From a checkpoint of a small image captioner: decoder norm layernorm, batches of 64.
Rows from block 6 of the image encoder of a small image captioner, named by matrix and row number. Rows with one number belong to one neuron. Each number is 128 + 24 x the weight over its row's rms, rounded and kept within 0 to 255. All counts start at 0. Numbers have three digits each.
After each neuron's rows are labels from the 100 images, of 14976, where the neuron reaches its largest size: "peak at" is the part of the image that holds the peak; "strongest on" is what is common among them. Only what is clearly more common there than usual is listed. The data: photos with spoken descriptions (Open Images, Localized Narratives). In brackets: how many of the 100, against the usual share in percent.
# gate: MLP gate (encoder.blocks.6.mlp.gate.weight, 416x160), inputs 128-159
# fc1: MLP up (encoder.blocks.6.mlp.fc1.weight, 416x160), inputs 128-159
# fc2: MLP down (encoder.blocks.6.mlp.fc2.weight, 160x416, transposed), outputs 128-159

gate.164:128128128128128128145128128128137192128128053128122197128128128101128128128128128113128128128128
fc1.164:180128128128128128032128112128128128128128128128128124128127128128091128128128128120128127128128
fc2.164:153128168128128128120128128128128128107128130205128128222128128128128128150133094125128128074100
peak at: bottom right (32 vs 9.8); bottom left (27 vs 9.8)
strongest on: text has "black" (31 vs 9.7)

gate.107:160121117093161133107119189149121134107096099115099095135158181090093144143126131145122152126117
fc1.107:167128135112113094089177120139153131145172159145103130085138103121076103109150148170141119116135
fc2.107:073149130177104134103155075116143112139110110106141173150092137147114083123131144143122101156133
peak at: top centre (35 vs 11.7); top left (31 vs 9.8)
strongest on: text has "people" (56 vs 22); text has "standing" (50 vs 23.2)

gate.353:168132099124106114158124145133144129128129165124144127134127129119135114130146140128146072126102
fc1.353:124105127159136128178128077135131129129126131128111125129130126122114093153096124111150122153102
fc2.353:052106109133127160162133140155131112130129127121128107128084123152174130128128146118157151130145
peak at: bottom right (29 vs 9.8)
strongest on: text has "trees" (61 vs 27.1); text has "sky" (56 vs 24.8); text has "grass" (49 vs 10)

gate.282:140117091105118100108151091132194130131170137123141084135134084161148120155122124138133168126129
fc1.282:103118078115128145153130109120177143123198108100132108129122114102153132163125160124126137138123
fc2.282:121117115191132154128143147153173107114132127132144111105108136100106147138147129111150125146162
peak at: middle right (30 vs 11.7)
strongest on: text has "sky" (52 vs 24.8)

gate.38:126149095125126177155102124129106102163126122133137174135144145114115133138096120158132153115166
fc1.38:169130078110176125140164064187108134129139129145091144135111135132128128157109168125173135161124
fc2.38:105116123136131135135130103153117106135103177068149151145130146127150142124125106151108151123115
peak at: middle right (31 vs 11.7)
strongest on: text has "people" (45 vs 22); text has "sitting" (35 vs 14.9)

gate.254:124127147138170136135110129100096127125164133109155138125116161090176082130080160127172112175153
fc1.254:175141125110116121118161182160133147113100114169100148126129095135112140145143112128109129100157
fc2.254:102097156145134100124164123133151121152104142124096110117154112132096052119121125135137101128141
peak at: bottom right (25 vs 9.8)
strongest on: text has "trees" (64 vs 27.1); text has "sky" (59 vs 24.8); text has "water" (38 vs 7.9)

gate.12:125141140142089112078143085121158159128129153129150121199133101157111140091137130128150190114129
fc1.12:095151120128127083165152117089115164115153117141142129197137123116143149132115048105143108124142
fc2.12:127170152141128113116133149187129110141160140140124117133088145120120136218190133143087130124156
peak at: top centre (38 vs 11.7)
strongest on: text has "wall" (43 vs 20.2); text has "table" (33 vs 13)

gate.357:126139096134155132118087122169137104123115124120107129127149130113127110129088105137130158108125
fc1.357:112155155154165119128169096140138175121073129113139112134107125148148147142115161151128104109123
fc2.357:114133115074099154133124085121138117146112150185088129160132136146111151162108138138128136153108
peak at: top centre (31 vs 11.7); top left (26 vs 9.8)
strongest on: text has "table" (34 vs 13)

gate.365:161130095140094129136129117136162086146109092099142147095128116125133116081125152143121140088129
fc1.365:126118139113166139154131146125130137102137167130150143176116100129114147122125120173132103127125
fc2.365:121119119119149132133152167091100129128170136147089117158092122182146177118136100132112137142109
peak at: bottom centre (31 vs 11.7); bottom right (26 vs 9.8)
strongest on: text has "standing" (51 vs 23.2); text has "people" (44 vs 22); text has "man" (30 vs 12); text has "wearing" (30 vs 12.2)

gate.401:128187128128171128234125111128091122109128149128127128128152128129148128129123128125108129128125
fc1.401:129127128129177118128128159129200149133099126115119112127094118129127157127128128227187120128109
fc2.401:097156119058127128223152128131127165101128128137066112075129126145128226218128175132128195127174
peak at: top left (38 vs 9.8); top centre (34 vs 11.7)
strongest on: text has "black" (34 vs 9.7); text has "white" (33 vs 11.6)

gate.31:109156141086105117100137137102147142117119124125130136140139162108114138145128117140125180154125
fc1.31:122129128148126144107183159134146108114137112172138103109146121119131121122123168141097134159146
fc2.31:153143127156158119103109177107131153123140134154121100102165139134161085095146144140156096111103
peak at: bottom centre (44 vs 11.7)
strongest on: text has "sitting" (35 vs 14.9); text has "table" (32 vs 13)

gate.126:122134102134148141111129130125181112108118097125110128155134123160101147145110126167177133141135
fc1.126:117108119147093150114108182080116112115140149142157147126100101127096121127155155114101151097129
fc2.126:178137128134105125097130094126064109132127117155144133139160091180115127130107129123143118103114
peak at: middle left (42 vs 11.7)
strongest on: text has "people" (46 vs 22)

gate.385:135125077190141149139157105127146135199108126135119134128109135140106128125117118110141157110130
fc1.385:123086093160107116094181131127133117136148141136115128100100116167130103102147128149138178164151
fc2.385:113154174105129168151154132138104157139179134124113128115123114097094099169118137124143132140115
peak at: top centre (28 vs 11.7)
strongest on: text has "lights" (26 vs 7.8)

gate.234:127144119123136155181171104129081163135167122112133129109159124101119142132091112167162089151139
fc1.234:130095156190107157178155158111105131152153111127116130127150129132107160094108107139125103139132
fc2.234:142101149103160123146092147139125129139128137142148103115120152107143134104091098151143128105131
peak at: bottom centre (32 vs 11.7); bottom left (27 vs 9.8)
strongest on: text has "black" (56 vs 9.7); text has "white" (52 vs 11.6)

gate.310:101128141133169132097117154133110124131100117140112120139155149104101105138117125135169139133191
fc1.310:119138142131162174193158167123115135141118104135155098129127127143133097152127170147127108122178
fc2.310:147130190155150150138138127145139140161170135150145157128117153092096126103104125139158122134116
peak at: top centre (33 vs 11.7)
strongest on: text has "water" (27 vs 7.9)

gate.323:126136151125124085079103146136118063135119126135145143120151091168118154132117131136129086125129
fc1.323:155151138102124190130163133106109176115122171128123106120124113153117118135113143129141168131118
fc2.323:095147074136156129160110120131081105136125130119115129135079122098171118123136136095147094106157
peak at: top centre (48 vs 11.7)
strongest on: text has "building" (25 vs 8.7)

gate.393:172131129123129131073108133108085130122131161157112149155127142163116127153144126148122104143096
fc1.393:143128137091163135133134193085112133116113107076107104137094116141170110187138078131062160115137
fc2.393:114167116144183135132118118181118113134109112122116142146121108150101148105158126145150125128149
peak at: centre (34 vs 14.1)
strongest on: text has "trees" (59 vs 27.1); text has "grass" (37 vs 10); text has "plants" (28 vs 9.7)

gate.330:105151100154110121125085114101119126165127127132140113119143117120120121154138153167161147126142
fc1.330:153107122116124126107119107091136129099149106109153111079170138154117166112135073137091137137108
fc2.330:136121117141160121119164128104133115128146142132115165131157161118135128133109141107087103152118
peak at: centre (56 vs 14.1)
strongest on: text has "grass" (26 vs 10)

gate.259:170124139116145179098082102108135113115154105127131128123139136144156117138108154144116140111135
fc1.259:131116132161119116144115161127100195137140120128097126129167160128136155156112096140116144136143
fc2.259:081097123117116141144098175124128117159128118128118136159125118126128125140160085118157126102112
peak at: bottom right (30 vs 9.8); bottom left (29 vs 9.8)
strongest on: text has "people" (44 vs 22)

gate.83:167131128095109111130089133149132091130148079096160126140113118107132083122116120098114153131139
fc1.83:141111132134134149132159120136109130172147128123111133151136162157115103127166112086115111137112
fc2.83:111153127105122135098123082093124143131120174152142125147121133140161121126135131121138146120115
peak at: centre (34 vs 14.1)
strongest on: text has "people" (44 vs 22)

gate.19:183196120142125114116090086137122147129082107127112120125117104126101079137119194078151137133124
fc1.19:088121104148125200112131110162116167172146106124125091134099170108157166119099153158144142133115
fc2.19:124112137085127118112169140117123101099151135126112134076149147158159089152143126137127133129153
peak at: bottom centre (28 vs 11.7)
strongest on: text has "holding" (50 vs 16.5); text has "man" (30 vs 12); text has "wearing" (29 vs 12.2)

gate.226:211124126106133101121165142104127111192112122167119155122132141126156194134148093110131106079146
fc1.226:181117126095146130127115092137140142138081154153146122114134159116145214130135099114088150109134
fc2.226:150148089146123123107135118146157128130146097145141102125146127140151139144152110077079127128204
peak at: top right (31 vs 9.8)
strongest on: text has "wall" (44 vs 20.2)

gate.32:133135153139139113184110157126117119097201106131133159103140092114135125117094126119169126119166
fc1.32:154129108088113169094129143178130128122135165122115107130162106127118183138125130108114132182133
fc2.32:160158100134122139155141093108127105119123127108122117141130128089128121128156104130114147128134
peak at: top right (25 vs 9.8)
strongest on: text has "buildings" (30 vs 10.9); text has "building" (29 vs 8.7)

gate.96:084102112126141095127095103138142160107162132092131137142122122102155176122127128127136117150136
fc1.96:115128123128128123079090139154158188170156112103142091135116141097157137172122138156126086195115
fc2.96:141149119129136123111100129129104127113144096127101128135144132147128065130103146086104146067125
peak at: bottom centre (28 vs 11.7)
strongest on: text has "people" (44 vs 22); text has "wall" (43 vs 20.2); text has "table" (30 vs 13)

gate.143:099116116103155150103118126140152134073117102155124127128111114130167097114125131111131160168148
fc1.143:153147096102105151125164130154122131114127099126110125123100088093211099135125114115093099124119
fc2.143:120130123170131130116142149117164170106135122110141155178170104103123108113099151133149148131165
peak at: centre (34 vs 14.1)
strongest on: text has "sky" (50 vs 24.8)

gate.52:191125119113135128162118201124126130143124130136135144157130135137140128129126071168128121138126
fc1.52:108052098124160115151112123105145114123128140174128135116123131098104089080133114127142147148163
fc2.52:067104121103125124107132133128124135177101125151167093125105125138162127134152137130127168133133
peak at: top centre (32 vs 11.7); top left (31 vs 9.8)
strongest on: text has "trees" (71 vs 27.1)