A small image captioner, trained from scratch: encoder norm layernorm, decoder norm layernorm.
Rows from block 8 of the image encoder of a small image captioner, named by matrix and row number. Rows with one number belong to one neuron. Each number is 128 + 32 x the weight over its row's rms, rounded and kept within 0 to 255. All counts start at 0. Numbers have three digits each. After the name is the row's rms in percent of the matrix's.
Before each neuron's rows are labels from the 100 images, of 14976, where the neuron reaches its largest size: "patch colour" is the nearest of a few named colours to the mean colour under the peak. Only what is clearly more common there than usual is listed. The data: photos with spoken descriptions (Open Images, Localized Narratives).
# gate: MLP gate (encoder.blocks.8.mlp.gate.weight, 416x160), inputs 0-79
# fc1: MLP up (encoder.blocks.8.mlp.fc1.weight, 416x160), inputs 0-79
# fc2: MLP down (encoder.blocks.8.mlp.fc2.weight, 160x416, transposed), outputs 0-79

patch colour: grey
gate.49 160:140126186093125132127124136142103124166118117158136222150115134140156158085132147081105099123169107166156109156105168238118131125098136169147119162137143148082141182153142192217087122143115122124138075140091090112137128133161180163128183118
fc1.49 155:118110041119132120150144115090093150093135150112149088147112110174116132120137111087118135061112179136083142165157127062118133180183124146175110170074095112183166108126124138054167111126113119061063158141139132141096078144106101131131084121
fc2.49 159:163113117131086147152153120053151130205087138152127112202145127109091151100158141176129127068146135184064154062091152102170153117112138135141081114133110126164116114126164076158141116110139139130149078097154181190142144086119089062100183147

patch colour: pink
gate.238 175:126157098158146162122107148117146059100090149140106062100100154180120139119119107198135133109123124111149131157135173128115130188160091134121121132117152127152161116078127116227118129174118166115196174188116131090098128190175104142099163141
fc1.238 168:176088112040135090152188176127130114128127095145093177122152049112173179143098145153136145108134160064076054144179105113124108085132156120116153151124120146131079113105146150060087161124115129111074174104117122121129146097121143106197131085
fc2.238 166:102119022164102131075170120178126129156154119091127114142113090160104131140137156170081137133116144126081162066134117138127134131123137120144099147144132098105088189102078104126195143093161212099134109128143139113082139114109114140133094154

patch colour: red
gate.396 168:150170074118186105108154135136122135043136149205144150102172176157130146109079161142105158143166083215176103188064030190151152146140132145129128115133073124106179076133107158104092095156111156149165153133101132150100119135099081085116150085
fc1.396 163:130124067120182196136159137100108185097087128122135090122147148221130086068122130046106063172125149105181152135136090118115138159155155150126105123150128140085144087135134090133091191135112102122132127107112107146157126128157124055116119102
fc2.396 175:127102163136174079139192104129111130066142111153070113101096087160109088123146157109197154093153176159147126188095095139146147133118147170125116100100134086079137130144020140163074144130132147096127119152163077109103067104123119085129130103

patch colour: red
gate.64 179:169144099167164147111142145102096123127201131086119118121111076119176101134065144094137163092153137051127119189072145127127139148171192130086145116174131128021132150151054117136097147167114142103174173150143131112136112147153049180123123106
fc1.64 177:189159034115163129076115120163131115099133152105163148100111096114126133180133133120090134094136108114166108216087119126161127141089131132105150127125094094055126133155089153093140089174101167152214184116196118082139149129170078138162079084
fc2.64 185:145160067108131189134124131109078103146096148136085124142122119134139101198092142088179164123088130172139123175133123145128107143156076138088150151147113100085136087176181085143110176129087135148151111115144115066156099138086081099055151163

patch colour: orange
gate.122 149:173140142131106168109086114141159123090106096074124127079102186116067117165161164106061178155187170115186158123074091119090144145153115124127153156126136173097167095134101127131184133125154114127222093109179130095176082084140060173121129160
fc1.122 148:051097155113106152133130113143099140152139081177127111140185153120082159119186076195098134183118115135087133090150148096136127143140083150125114131113128081117178094142234148129159111136087169142139122191088130120093113151077164111122187066
fc2.122 148:104119146143085046150163071150173124155072124153115172203131133106166152140136176178094115096132148116119081129161086127120108105127120140129152088131076124155133171072089055104159175096147134123134148205211148141149073137172165210113104096

patch colour: brown
gate.149 172:148085119126118160168071144143061111161134166148155112153137053143083161151087103093114138194100139099111173148089151160128120102132082141190152133110126050139146143078119129109118127155092079107156142106140104230160105125171212128173079142
fc1.149 170:090099156110175153138065173174117119148160123123160115184115111152104138183128111127113132132119120111065158138188104174106087129149113126114132140116110044114152109116133169127107143119090110117180123087118137255140145125099172133176137147
fc2.149 166:110132092119145075151124158128193149061159138130126085154216105158093101157100125140112128134140128134163092176122183140092130103131179192124130114115161145111161156102179088109150115158131144127151143133111099179104123068113145127157180139

patch colour: red
gate.309 145:134134134089163108116099162118082131161206075155172147075082151158146108114113083112139162130125154133105118168107070138161109158141128097099133119147127073152127117103095146092123100151170143107154154170129182166131098134099054133125143064
fc1.309 152:077104155101063141147110121164159144164151140151104135108123097064134177170108155141109066069158152102122131124142185173089120036123086134076131143158193168108143166111144112170126107134081131120114123132132092179142228101112181134144085124
fc2.309 166:114131151100121150136072083162127100085143151101155139103069087090154147174139123132088076104152124126141141111129160132119107116115127133133104086177095190146129129077114186090100137052162129201166153136085136140137165134122133127103072125

patch colour: grey
gate.136 143:212099195119104067087174164090134140104116104113129126128075143087116139098163136109129136072215115103140088116191151125132132140135130132123143126153122092185158133112128161128109127147104130149125140111121127100101114110169076130164136144
fc1.136 132:014122128087218124140127100153138125138154114125182131114177083151130119131158103145130146141135162217075166099111141080108152146132154052120075136121114139152119103199106147209138124124083110186132121112139178140153147127135207128118173093
fc2.136 132:130130133123152129140110187168113172121132116108173116083221121119124079147164119123132109143179139160150115134117082106163129018113159157066120150099158140117150153105123097127114133149106119122077114110098112137155129185143104109115107104

patch colour: blue
gate.301 169:135143140124099104063126196072008147095116096144149140112160131108207066136097138106087061098122109176109098126155107111119158107149080189185157141132140122141149144118122176132158093151130181121091178155090121106131159114127093154105170124
fc1.301 164:105172127140090138042134145140082130112136120067098088142152120131195161150172133092139131144130090095171125099178126122109092127121150085090124137106160148190113155159122152120065119084077159120166127108111124130092154133120145031139129129
fc2.301 174:111130097144100150084145165140160133155145111143129127131124111096183132186124146185136141129047179110161154125143135122135121138122106070112122166149106101085086135132073115131112195199123108146120120120144112104109090133113104091162087118

patch colour: orange
gate.104 169:128185113141140130113101160113093127116128111154172083130117106161080125123138146133127156086155156069172137065147138147126088148111134098143084063135148150197189042088114116131147130099121111112132130122128156143156080095114097141118148162
fc1.104 166:130119103104122112126113087106186161130119173104078172093148110058157117198144184145089125136102099163132085171123117114121145114140201147166182117127154128113163127168108095180161114144168142153116130182162093126133111162155179193128133118
fc2.104 169:177143138165057106153172108184134109123100106131167131164103141103154118074158128116121146125163132168099133203140156127140128119131115147123158130129047134132121173068110080167105164126061134084117126092100123125121090074126132112126122133

patch colour: pink; white
gate.250 143:181143142117144118137193088083168150165105127056114124138126130076152167139126124062105129091109124172123179127119134100089111161170134128111137169104111149144201073121182137127076138126131175133127105138149100098110176070136114189086141136
fc1.250 145:193193134197108071102120157137124108095176143150124168062171166120134123155105175180091140145166096124125126070094160148119129152151103211123166127118122140123117100117115124187052170053103185174106135167161115145121154122108148127174167093
fc2.250 159:166127156130140080162165157117101128146190146116161152135138129097174104139101153132126115156120156100113128198122111130153111116088149138095127101071150182055099136070198112087110128083116119165161156110127141119172128160151125118082084142

patch colour: grey
gate.399 162:117134158119133115180129171119098125168085085140082121135092138086126032118136136109154150164125132122110118130130036151149160108140139182171194161143188123096127153147127099161196184097072081096130168138181107129135160171117096105138140119
fc1.399 189:139125076135109152122079134151129112141110111155162114136101155124114071146160100096139134112142149130122080105138099138122143153136106168185143119140110192153172134141144172106159132085156134081175100076155084073089096105163132116142194173
fc2.399 165:131145105157177103134136131121118128158123129155141079137149109153102174128113165141158125132134146143175095123062075129085108126175145077134108121116137140222104124117146103117109103124101109122119171122076203117130194190086156146125151144

patch colour: green
gate.271 178:119176173168114186099139119076060162149088152154132118155165166134118077158136172073136107128074126076160144111132149120076119151136110168153116107123117148144131055124131133169059170134111099098117135122131161108136153159141075066104220128
fc1.271 196:065142132154035111174077109128130125161136131112143133094107095111160151082139102113211120110187146124067128138159110148102112109119129152117134125166100108123103183171139173128114158160174130192127075142126120174117056098101130153083110139
fc2.271 182:128082058125137082089143138128173145137215138139134117144061129189105142114143149147069170108072084133143117111131168159187139129102160083171088144084085141117136146151135144105181134116104100058081127094159160121129069117134134141230145130

patch colour: brown
gate.256 165:088130113127142123084078056124180062079145104132084091132083162152089131121141131114130154222126127176132146167074037097121137161129069129150151124101142089137129144130156162169147051100169173129156113121088141108076138104098100086139110167
fc1.256 154:128187103149193164092130120146143110188134142191157120157077088130102127156177144097076093098117085106073124098121102129119132145123097058105155119124057130049132184150124083130156120087118062104125103073136123110122086112169062056119125138
fc2.256 162:127177099101109135117089149192112129124127155151091112192150135123200090083158121132048101138106096103139124129156066068189130142089093119096166136095110132086134131160153150185138115082083097109128144131123144110163172102156165156135119133

patch colour: red
gate.355 028:121128129126234190081134136139066165129135069128127148142122124255132081105128113119124241135032126127210129121125035129128104178128070136125126136118137095124128124167101163128133112129159158167122130116129140132130108129129126112129107127
fc1.355 031:103129127113197188077171107133104175135160120131214165137123122255189128083118089120150232118085128131131127131119062115214128228129101126130148053131149123128139128181098128119127041129152147111115130128132129130158123123190080120162119129
fc2.355 044:128150146129125125126098179127094145129118122102131127136129117128047127096042108133145221161110159143150145149161126140124225166138094129142131135099113123111135133123059141136145143224125141116128142116121116132096115127116124069151151137

patch colour: pink
gate.328 128:084183141096157090154166093154103100130082152142057142129144136124120145129137204113153210129143164087182190187124141153071118148116109113098170083119101116132129111185134146087163165117198038051123128092036131115119189125124133106094107151
fc1.328 117:129090135126136116131104093139079104143104127121173167165073085090192137089142146161132143170143145048185124177130082087124123134161189131066158116133087093124154124133108107163115187098127152104090140177126129107156138121076122119176113184
fc2.328 128:091105174124138122113126107123116150127149149213105117084168110118070086159096108139124145144153127126181156183138140231113188088089094131121103104082126099130100133097120089135121185076087176202097113171123136151121068120129144170125132134

patch colour: brown
gate.243 165:163082096123152088088094161089097129143147141140170143131120161139075095139122067091114162184119179059153122069126016194137119162144100143145139153120125107144127152133156160139176099136128119089117184095144146131139187146130152169114165128
fc1.243 205:129090054128153138149125143139129105170176106138144183109140105100099149127149077074142102142149095128081063107079153212133112144157148138063105129125135129128141135115124084089061146140156128144115163087132148167041112122151113118125147118
fc2.243 187:149165115142132060117146100144092107112133137113148129120098112097107088143064083119123168204137141062173112108182158108086132122123146132133106169087126145201114128161120079146205099171109149121118098088116095127124055092111109124110138159

patch colour: blue
gate.258 149:127094119181120145153128125116097151128116102072134103044146073137085123124133140139133159145133096129093109177079125132179122124157132115173125138124127120165150106145081153135121122128129116121215069139142188102162087121128134136216129099
fc1.258 133:145133153101150179135140129130141147146146131117131127210097154146151137138142154072115163111110201111132143062134146101123201146140091119083110124139108100107108141120140133133132152106149176160121126114129073075114111136066191045097068112
fc2.258 155:173149079127134136162132052152098095115124148121086171138136142154093113039132148090144118043080145189156125174128123112136113153067142131106110138132130121076127169115150036110085163123076113108129158124152137061140111141161138122164117134

patch colour: white; pink
gate.217 180:116130138122135122103143122140159149128102161158193138117128132079107116128139106096145086158131082105093074155126102165141106093107036157113165092126122140141127139097117192177124094123053111101036112132094190091154147107079141081146052176
fc1.217 174:209119172118050133111113099123094158115084121166124161127129139089089172142177093139150154141125109141151147170118081160117110164169215125120145161110112104104127132107162150096143175086224142130092132144183097139150149135117135131128119142
fc2.217 167:084164117092096114115206141120134231094124101158114184135120151089167145122113108132100141132136128092146116141079115130127092156121175124154141106064207094125069143135128111176121113105190147148133152135147132116109106148167100098125123174

patch colour: pink
gate.227 110:166157121135143153127136145121107100150164143144165140076128132145096191120138132144132108087193078114139107129144129132183127204128084086097132098108088186131140085074108112174143183132136129175078119119168057129119181091186073042165114111
fc1.227 104:148099129068130123192082126176166138165114154152184121149119120132072187133138121105081180080153090123173114121124121115146131153059121060105126060144093140137154053068152109119098153150143125183101109166111077091128172109160034121156101123
fc2.227 123:100128122115173136123168111108125135156131092095142169159118113131216085127161150097147169121104109186125047155118070118129106162073124101110145114106103140083138115139129156086081116111209121089102128104153129141143147158153114084156146097

patch colour: brown
gate.25 160:185168100133139143100124131132116114178164148132145159099139130044082126165056100156177121119079117136074162157143045123167083158110168099116132074169166128142119144188119110112134052150135156126160143110117106107148146141104048226087191078
fc1.25 166:118148147115088140135130133131073154133127122095137138161117139142157093116111130135168174161141200169126149098179080117209111161057128099126142118145129196242119127113147116121059142203090149122117124145076134168126130099098091218120213137
fc2.25 154:139199130169127145113133149056207101096166122082143061072131133089089130128069139120143152192170156138118090123143139154152139176124138107125122086151158123167071198154137197149104119130097119109154117060100147126120182108137158162115112109

patch colour: cyan
gate.311 100:125169106124112123120160156162146162076139086145167109097154150145178117132112154132062133167078149131130091071096123167147164161106148097160043104093118082122125126067082130150187160091167097174101127109134119160137141143118116135138193086
fc1.311 096:120129171132113147153121160099176160159142127108132134177081164114045105139106101126118083172132088123144157142161120129103158135174158125123117128105105120099168130186188153146117152150107126099072117127097177083175135068138108080135033132
fc2.311 112:100115107172168113174149149087112141158176128123145121142114159131086131157107115102174133149127046134178128162131129087091103097150177133144119059135133168081089066113119119178119120153150111133106131175099100119117134119147152122094110195

patch colour: white
gate.327 010:128128129116131128128110128128127128128128131128128148122128129128128134128128100128132128128121128128128128129128128128128127217128043128153240128128128126255195096128129127128128128129128132255129128128128128128128128004128128132128129135
fc1.327 014:128128128128147129128128145128128128147128127128127096132128105162128117128128128128124128128129128129128127127128128128114127057128255128083094128129128126012085173128125128129128129128163125036128167126128128128129136235116128101044128128
fc2.327 022:128121128128128135128104128128156128022128128104128167141091112128123013251150128128084137128125073128108116128128168094128128128110128128128143128196128145127128156194128128037128183098128126128200136128128161128080128127129128132226128013

patch colour: pink
gate.385 180:089145149137120157131161150106132132179145144124116121120116127118097187183187103087132125090161158178145186057132140163128155131135066129166161108148054087155111131050100078121128131099152098099139153107180101184131134096144073126121158117
fc1.385 164:127107154128139109121189133091075179121110124112153156094122080087113106104094158149098148213118109098128119139109183150192122102134161212128168117158130110114117108112107085159133156148136137142178151114122162160108128147030123140130177098
fc2.385 160:128141137138134158078157121123128105124176131148180152131108143114112131190060196162131125117144113116171129144092176097097115154135180127170129144065176099189164141102050136187152154158115078130162133143092100137125061141071110197129114109

patch colour: black
gate.357 021:119127128128129128128127128127127148127124120175128128128125220096126137128095129131110126165090125129128128122129115128104111128128128162048210126128153128122000128128127128128127128127128132085128101128129106128151110098098199108226128128
fc1.357 030:059128189128128167128158121133128113128033127119121097128120096100085128121102126190152128128128129129032083164128128127138160146126026056152128213000127128150149128144128128092111130128130125128159130078090127131128127128128130128129137131
fc2.357 028:129128136128128151213135041079126182119059129119128208173114150128120131128110229128128127111128128176118176128138128140130117052116128142084130128080126128127174201132128128191129138125061149128128128158129128128121128149128127141128087128

patch colour: red
gate.280 183:117145132067196096134093119165077110094142079077081123133101150080114106183117108140184165156101143157093098136115115134152119121143106128195137172110137110185129142080120092114120086153161102112159079162045112139155130167125131096127144147
fc1.280 187:135174108145099126192091078096131165089165145195119099170117148103086187186167069106082115082117090167057130138135128154110134137126127117120131140178119126121117140106096110123181108092103122149120178083152156177135188159122120188108059134
fc2.280 177:121111092132075129096078154188147137104147119097132154187121087146136127107164144126101063109138135118148104095168142111120060173045103103083194133105132149107104099136138180123094132086145113127138129133145106124111112141102034079135128152

patch colour: red
gate.254 164:133152115136166142158142145117136033123123134101164119080113192129124059128152154046104131113148144131213129162152134112124132121156114178185102074144149148104126152122107180105089131129152126125106139091141100095114158081068097082136119141
fc1.254 173:131156100129115134048128074138118191132127112154144098216143082156119106161205096194102130118062169130175137087128126109152094118056094099124078139108108175177124120133130137127172151129084118219107105118085126141124119120135106161154101170
fc2.254 168:145128128126129133124086095098141128135116092137118162125148143160091112134176107162075072124091117120191090082134080112147149095142129111222126063102119150193134131151089175093117123112117125095200144105125115112141183119140143057098136085

patch colour: brown
gate.81 112:091106098139122117119122176130163126112125110130129115112091127215157162125105125141124165160128149084125143102162113174165117127124141120152123161080130081144191074156171126145087169098172119122168103126165148128155111172082125132150088097
fc1.81 130:064058127230073123106137116153141088121110134148137157167129055130145218164130132161118148131084174136139094104135113170202144094139068120098148091123174098113118125097131103129148147123131113153157142128168145154104115076144121124121075163
fc2.81 122:107125106173097107165126143042104130157138108120144074139152110126125127132167195116124094078161148137112076128069122139088170090122066175156137113082131120216097171131128130130136136174128118113113144133148111165105137159134142113175172106

patch colour: green
gate.349 157:111137151154113107039135169242092159104130078132101067123118169072142119145139184145092109131155181127158166141111126140119130111131080137104129116141162158156131088118107131164146119128134129115094112105132142112198255119171126082110123180
fc1.349 145:092108185137197134095133124039137124162120187098123113161116093137127096224129079120116152098094066114118127135096165077068181074111150112132152087155188086154107142114184141113142177164121186131164147130104131112095110081131078103133179096
fc2.349 152:139155179118182099163120141100119104147114086159077122109121132091164132092126137115114136101141134034133070143111120184140124102105125134134111140075110146180148138119133133137179122144128134072143172131141143140162092145053102096086137163

patch colour: brown
gate.3 117:167114131126211111122129122147175114163142114123141110121176188172063120103139103129076208117104114051166106110145165182124154120127136113097084105118158144132126086110127172125085140150158162144095116186131097145155116135122103156135092095
fc1.3 120:143090104143171113125093146158160073158169136062141099116168113105009113149105122111092117074143125086098139136202137152091155133147122137113066147109169125159123130119040218223141091058167132166155108154126108146159129138120098145140138121
fc2.3 113:115147125137119173124123095135110145117115051116167129081143132121100123128155114131143152123161159142098177105124116138222113149080107143091130127133152172109154089124085128122124115144095111133056114105128107106163182127119133120126093070

patch colour: brown
gate.86 122:127117103143089118099184163102130075118152142165187160062107155070146125112130068123118089113156159166147154139158135101124119170159034156048125133166119086105090125111028116143068099127133107093118123127079134139108103080132129099133129165
fc1.86 106:078120167139140132116091047160119083154116110101041145178158075106153091127113126172100132108138080132132152151104155088085082133151165120145145178113179153120120105109166067123121164161124108186175101128076137153117123105124161122083130139
fc2.86 124:143103118135154125122107114108126152161159066114095141179144186149110132117117142098111174108153112140121144115056148140131107151089076134087115159138160110083103156112127133146212137071159111057137089126118169153075128112137098139255135056

patch colour: red
gate.376 132:137150107123100176155164136139090116110137133093121094118100144106146188141083161164181130183193136153124078113134134135101110126207085188176077101150163152135101103151155074204100082129163174118126128111112064091142130116117121125089133149
fc1.376 133:104148173135167152108159083171173119208170149090110101158108130102142154068156146157075138130112094127116088105116131080085141107136133143160126103126147115097155095174095101090117123084163147167159125144191155130129180099136120220123113039
fc2.376 127:073111114115172190207127179130129086129141166075108104110170112126144093151099153186024112150130125075127150080129118168097132146135131108043187105135198162151156111161200127130070141092192076084124133181142155119117150146139082122107164104

patch colour: black
gate.215 009:157128128128128129128128128128128128128128128128128128128128128128128128128182128186128128128128128128128085128128255128128094128128128128128128128128128128000128128183128128128128128128128128128128128070128128128128128055128150128128128128
fc1.215 010:128128128128128128128128128128128128128128128128128128128128128255128128006128128128128078128128128128128128128128106128152128128119142128128128255128123062255128128128089128128124128128128128128128128128128139128128064210128128128119000140
fc2.215 017:230121128081128100128128128128132128128128128128128113128135199073128133225128119128128183140128180148138127119052128124128006066128128128128128154136128128068128128128128128128143128128134128128126128128128128128131255128123128149128193128

patch colour: pink
gate.71 179:144117150176080126154112152106115096117137137156192139128195112165105124135131121046080143125069114161119149103047114139126156081058185075157161109152087154121091171140121177117120197173146177091123157111133147119167062137205090144145100129
fc1.71 175:146135146106151169115131127158147135142145152127110084068130105154128128149134202128137142207153123171136071143145112151142159169141147180165119190143090127121117150122062063134210143069196117056136139129134111126062144067097176160115170110
fc2.71 164:153193162142099136144164097054097185109101220155147102131099142140128128093089111156151118093131160124161171196120117097132153153148140137179109130150138164107103121184079186062134166155120130087206139059126148153144058128135145130108097146

patch colour: purple; red
gate.260 165:166092087126111071143128121108162105104134128138154062070142165116103114171176165141154140153116103152043113128113043143115170095132127105075126113104165139170111131112100140111112190133123132156129115102123126138143124172138160116135160127
fc1.260 180:066204154074113147188120170160100131170119145088098152160120126116146132128163071164086175101127125114153071126168197136151093226100058112152126075143114155133126144146124093110140157085152106102073141155145145137129121119116127166118074155
fc2.260 167:129080126141131152177090141198129122140126135091116139185147090188093146110068186183049119145158168093181080140139181135140160179116143099085108109100147128119128141104145128127113164128146190076200157141139095122121122117116097100175150161

patch colour: grey
gate.59 169:121051102116164130147094071174095130105111134199106152117133192099131108152131152110071127090156116189150163119077106104145129136171082117151154182154095155172143112079110073099142080131128134125094108096102141147159167126117141115114152206
fc1.59 183:117202146133144121080116157101123132226133092068118175117153142155124154100150126163165127144091129076138070144128127133132131157118152123149087109096134118147093126127087128122128143072113158170092063162125159126123140138160160167110114103
fc2.59 170:100112129069118172120137135115080141144138128149157118159151168144124127106114061150157077128138126135058107128071120167123131127130126138132115135082187179041098149153118089173087238171164174064170070117071133132112118193158121164121126134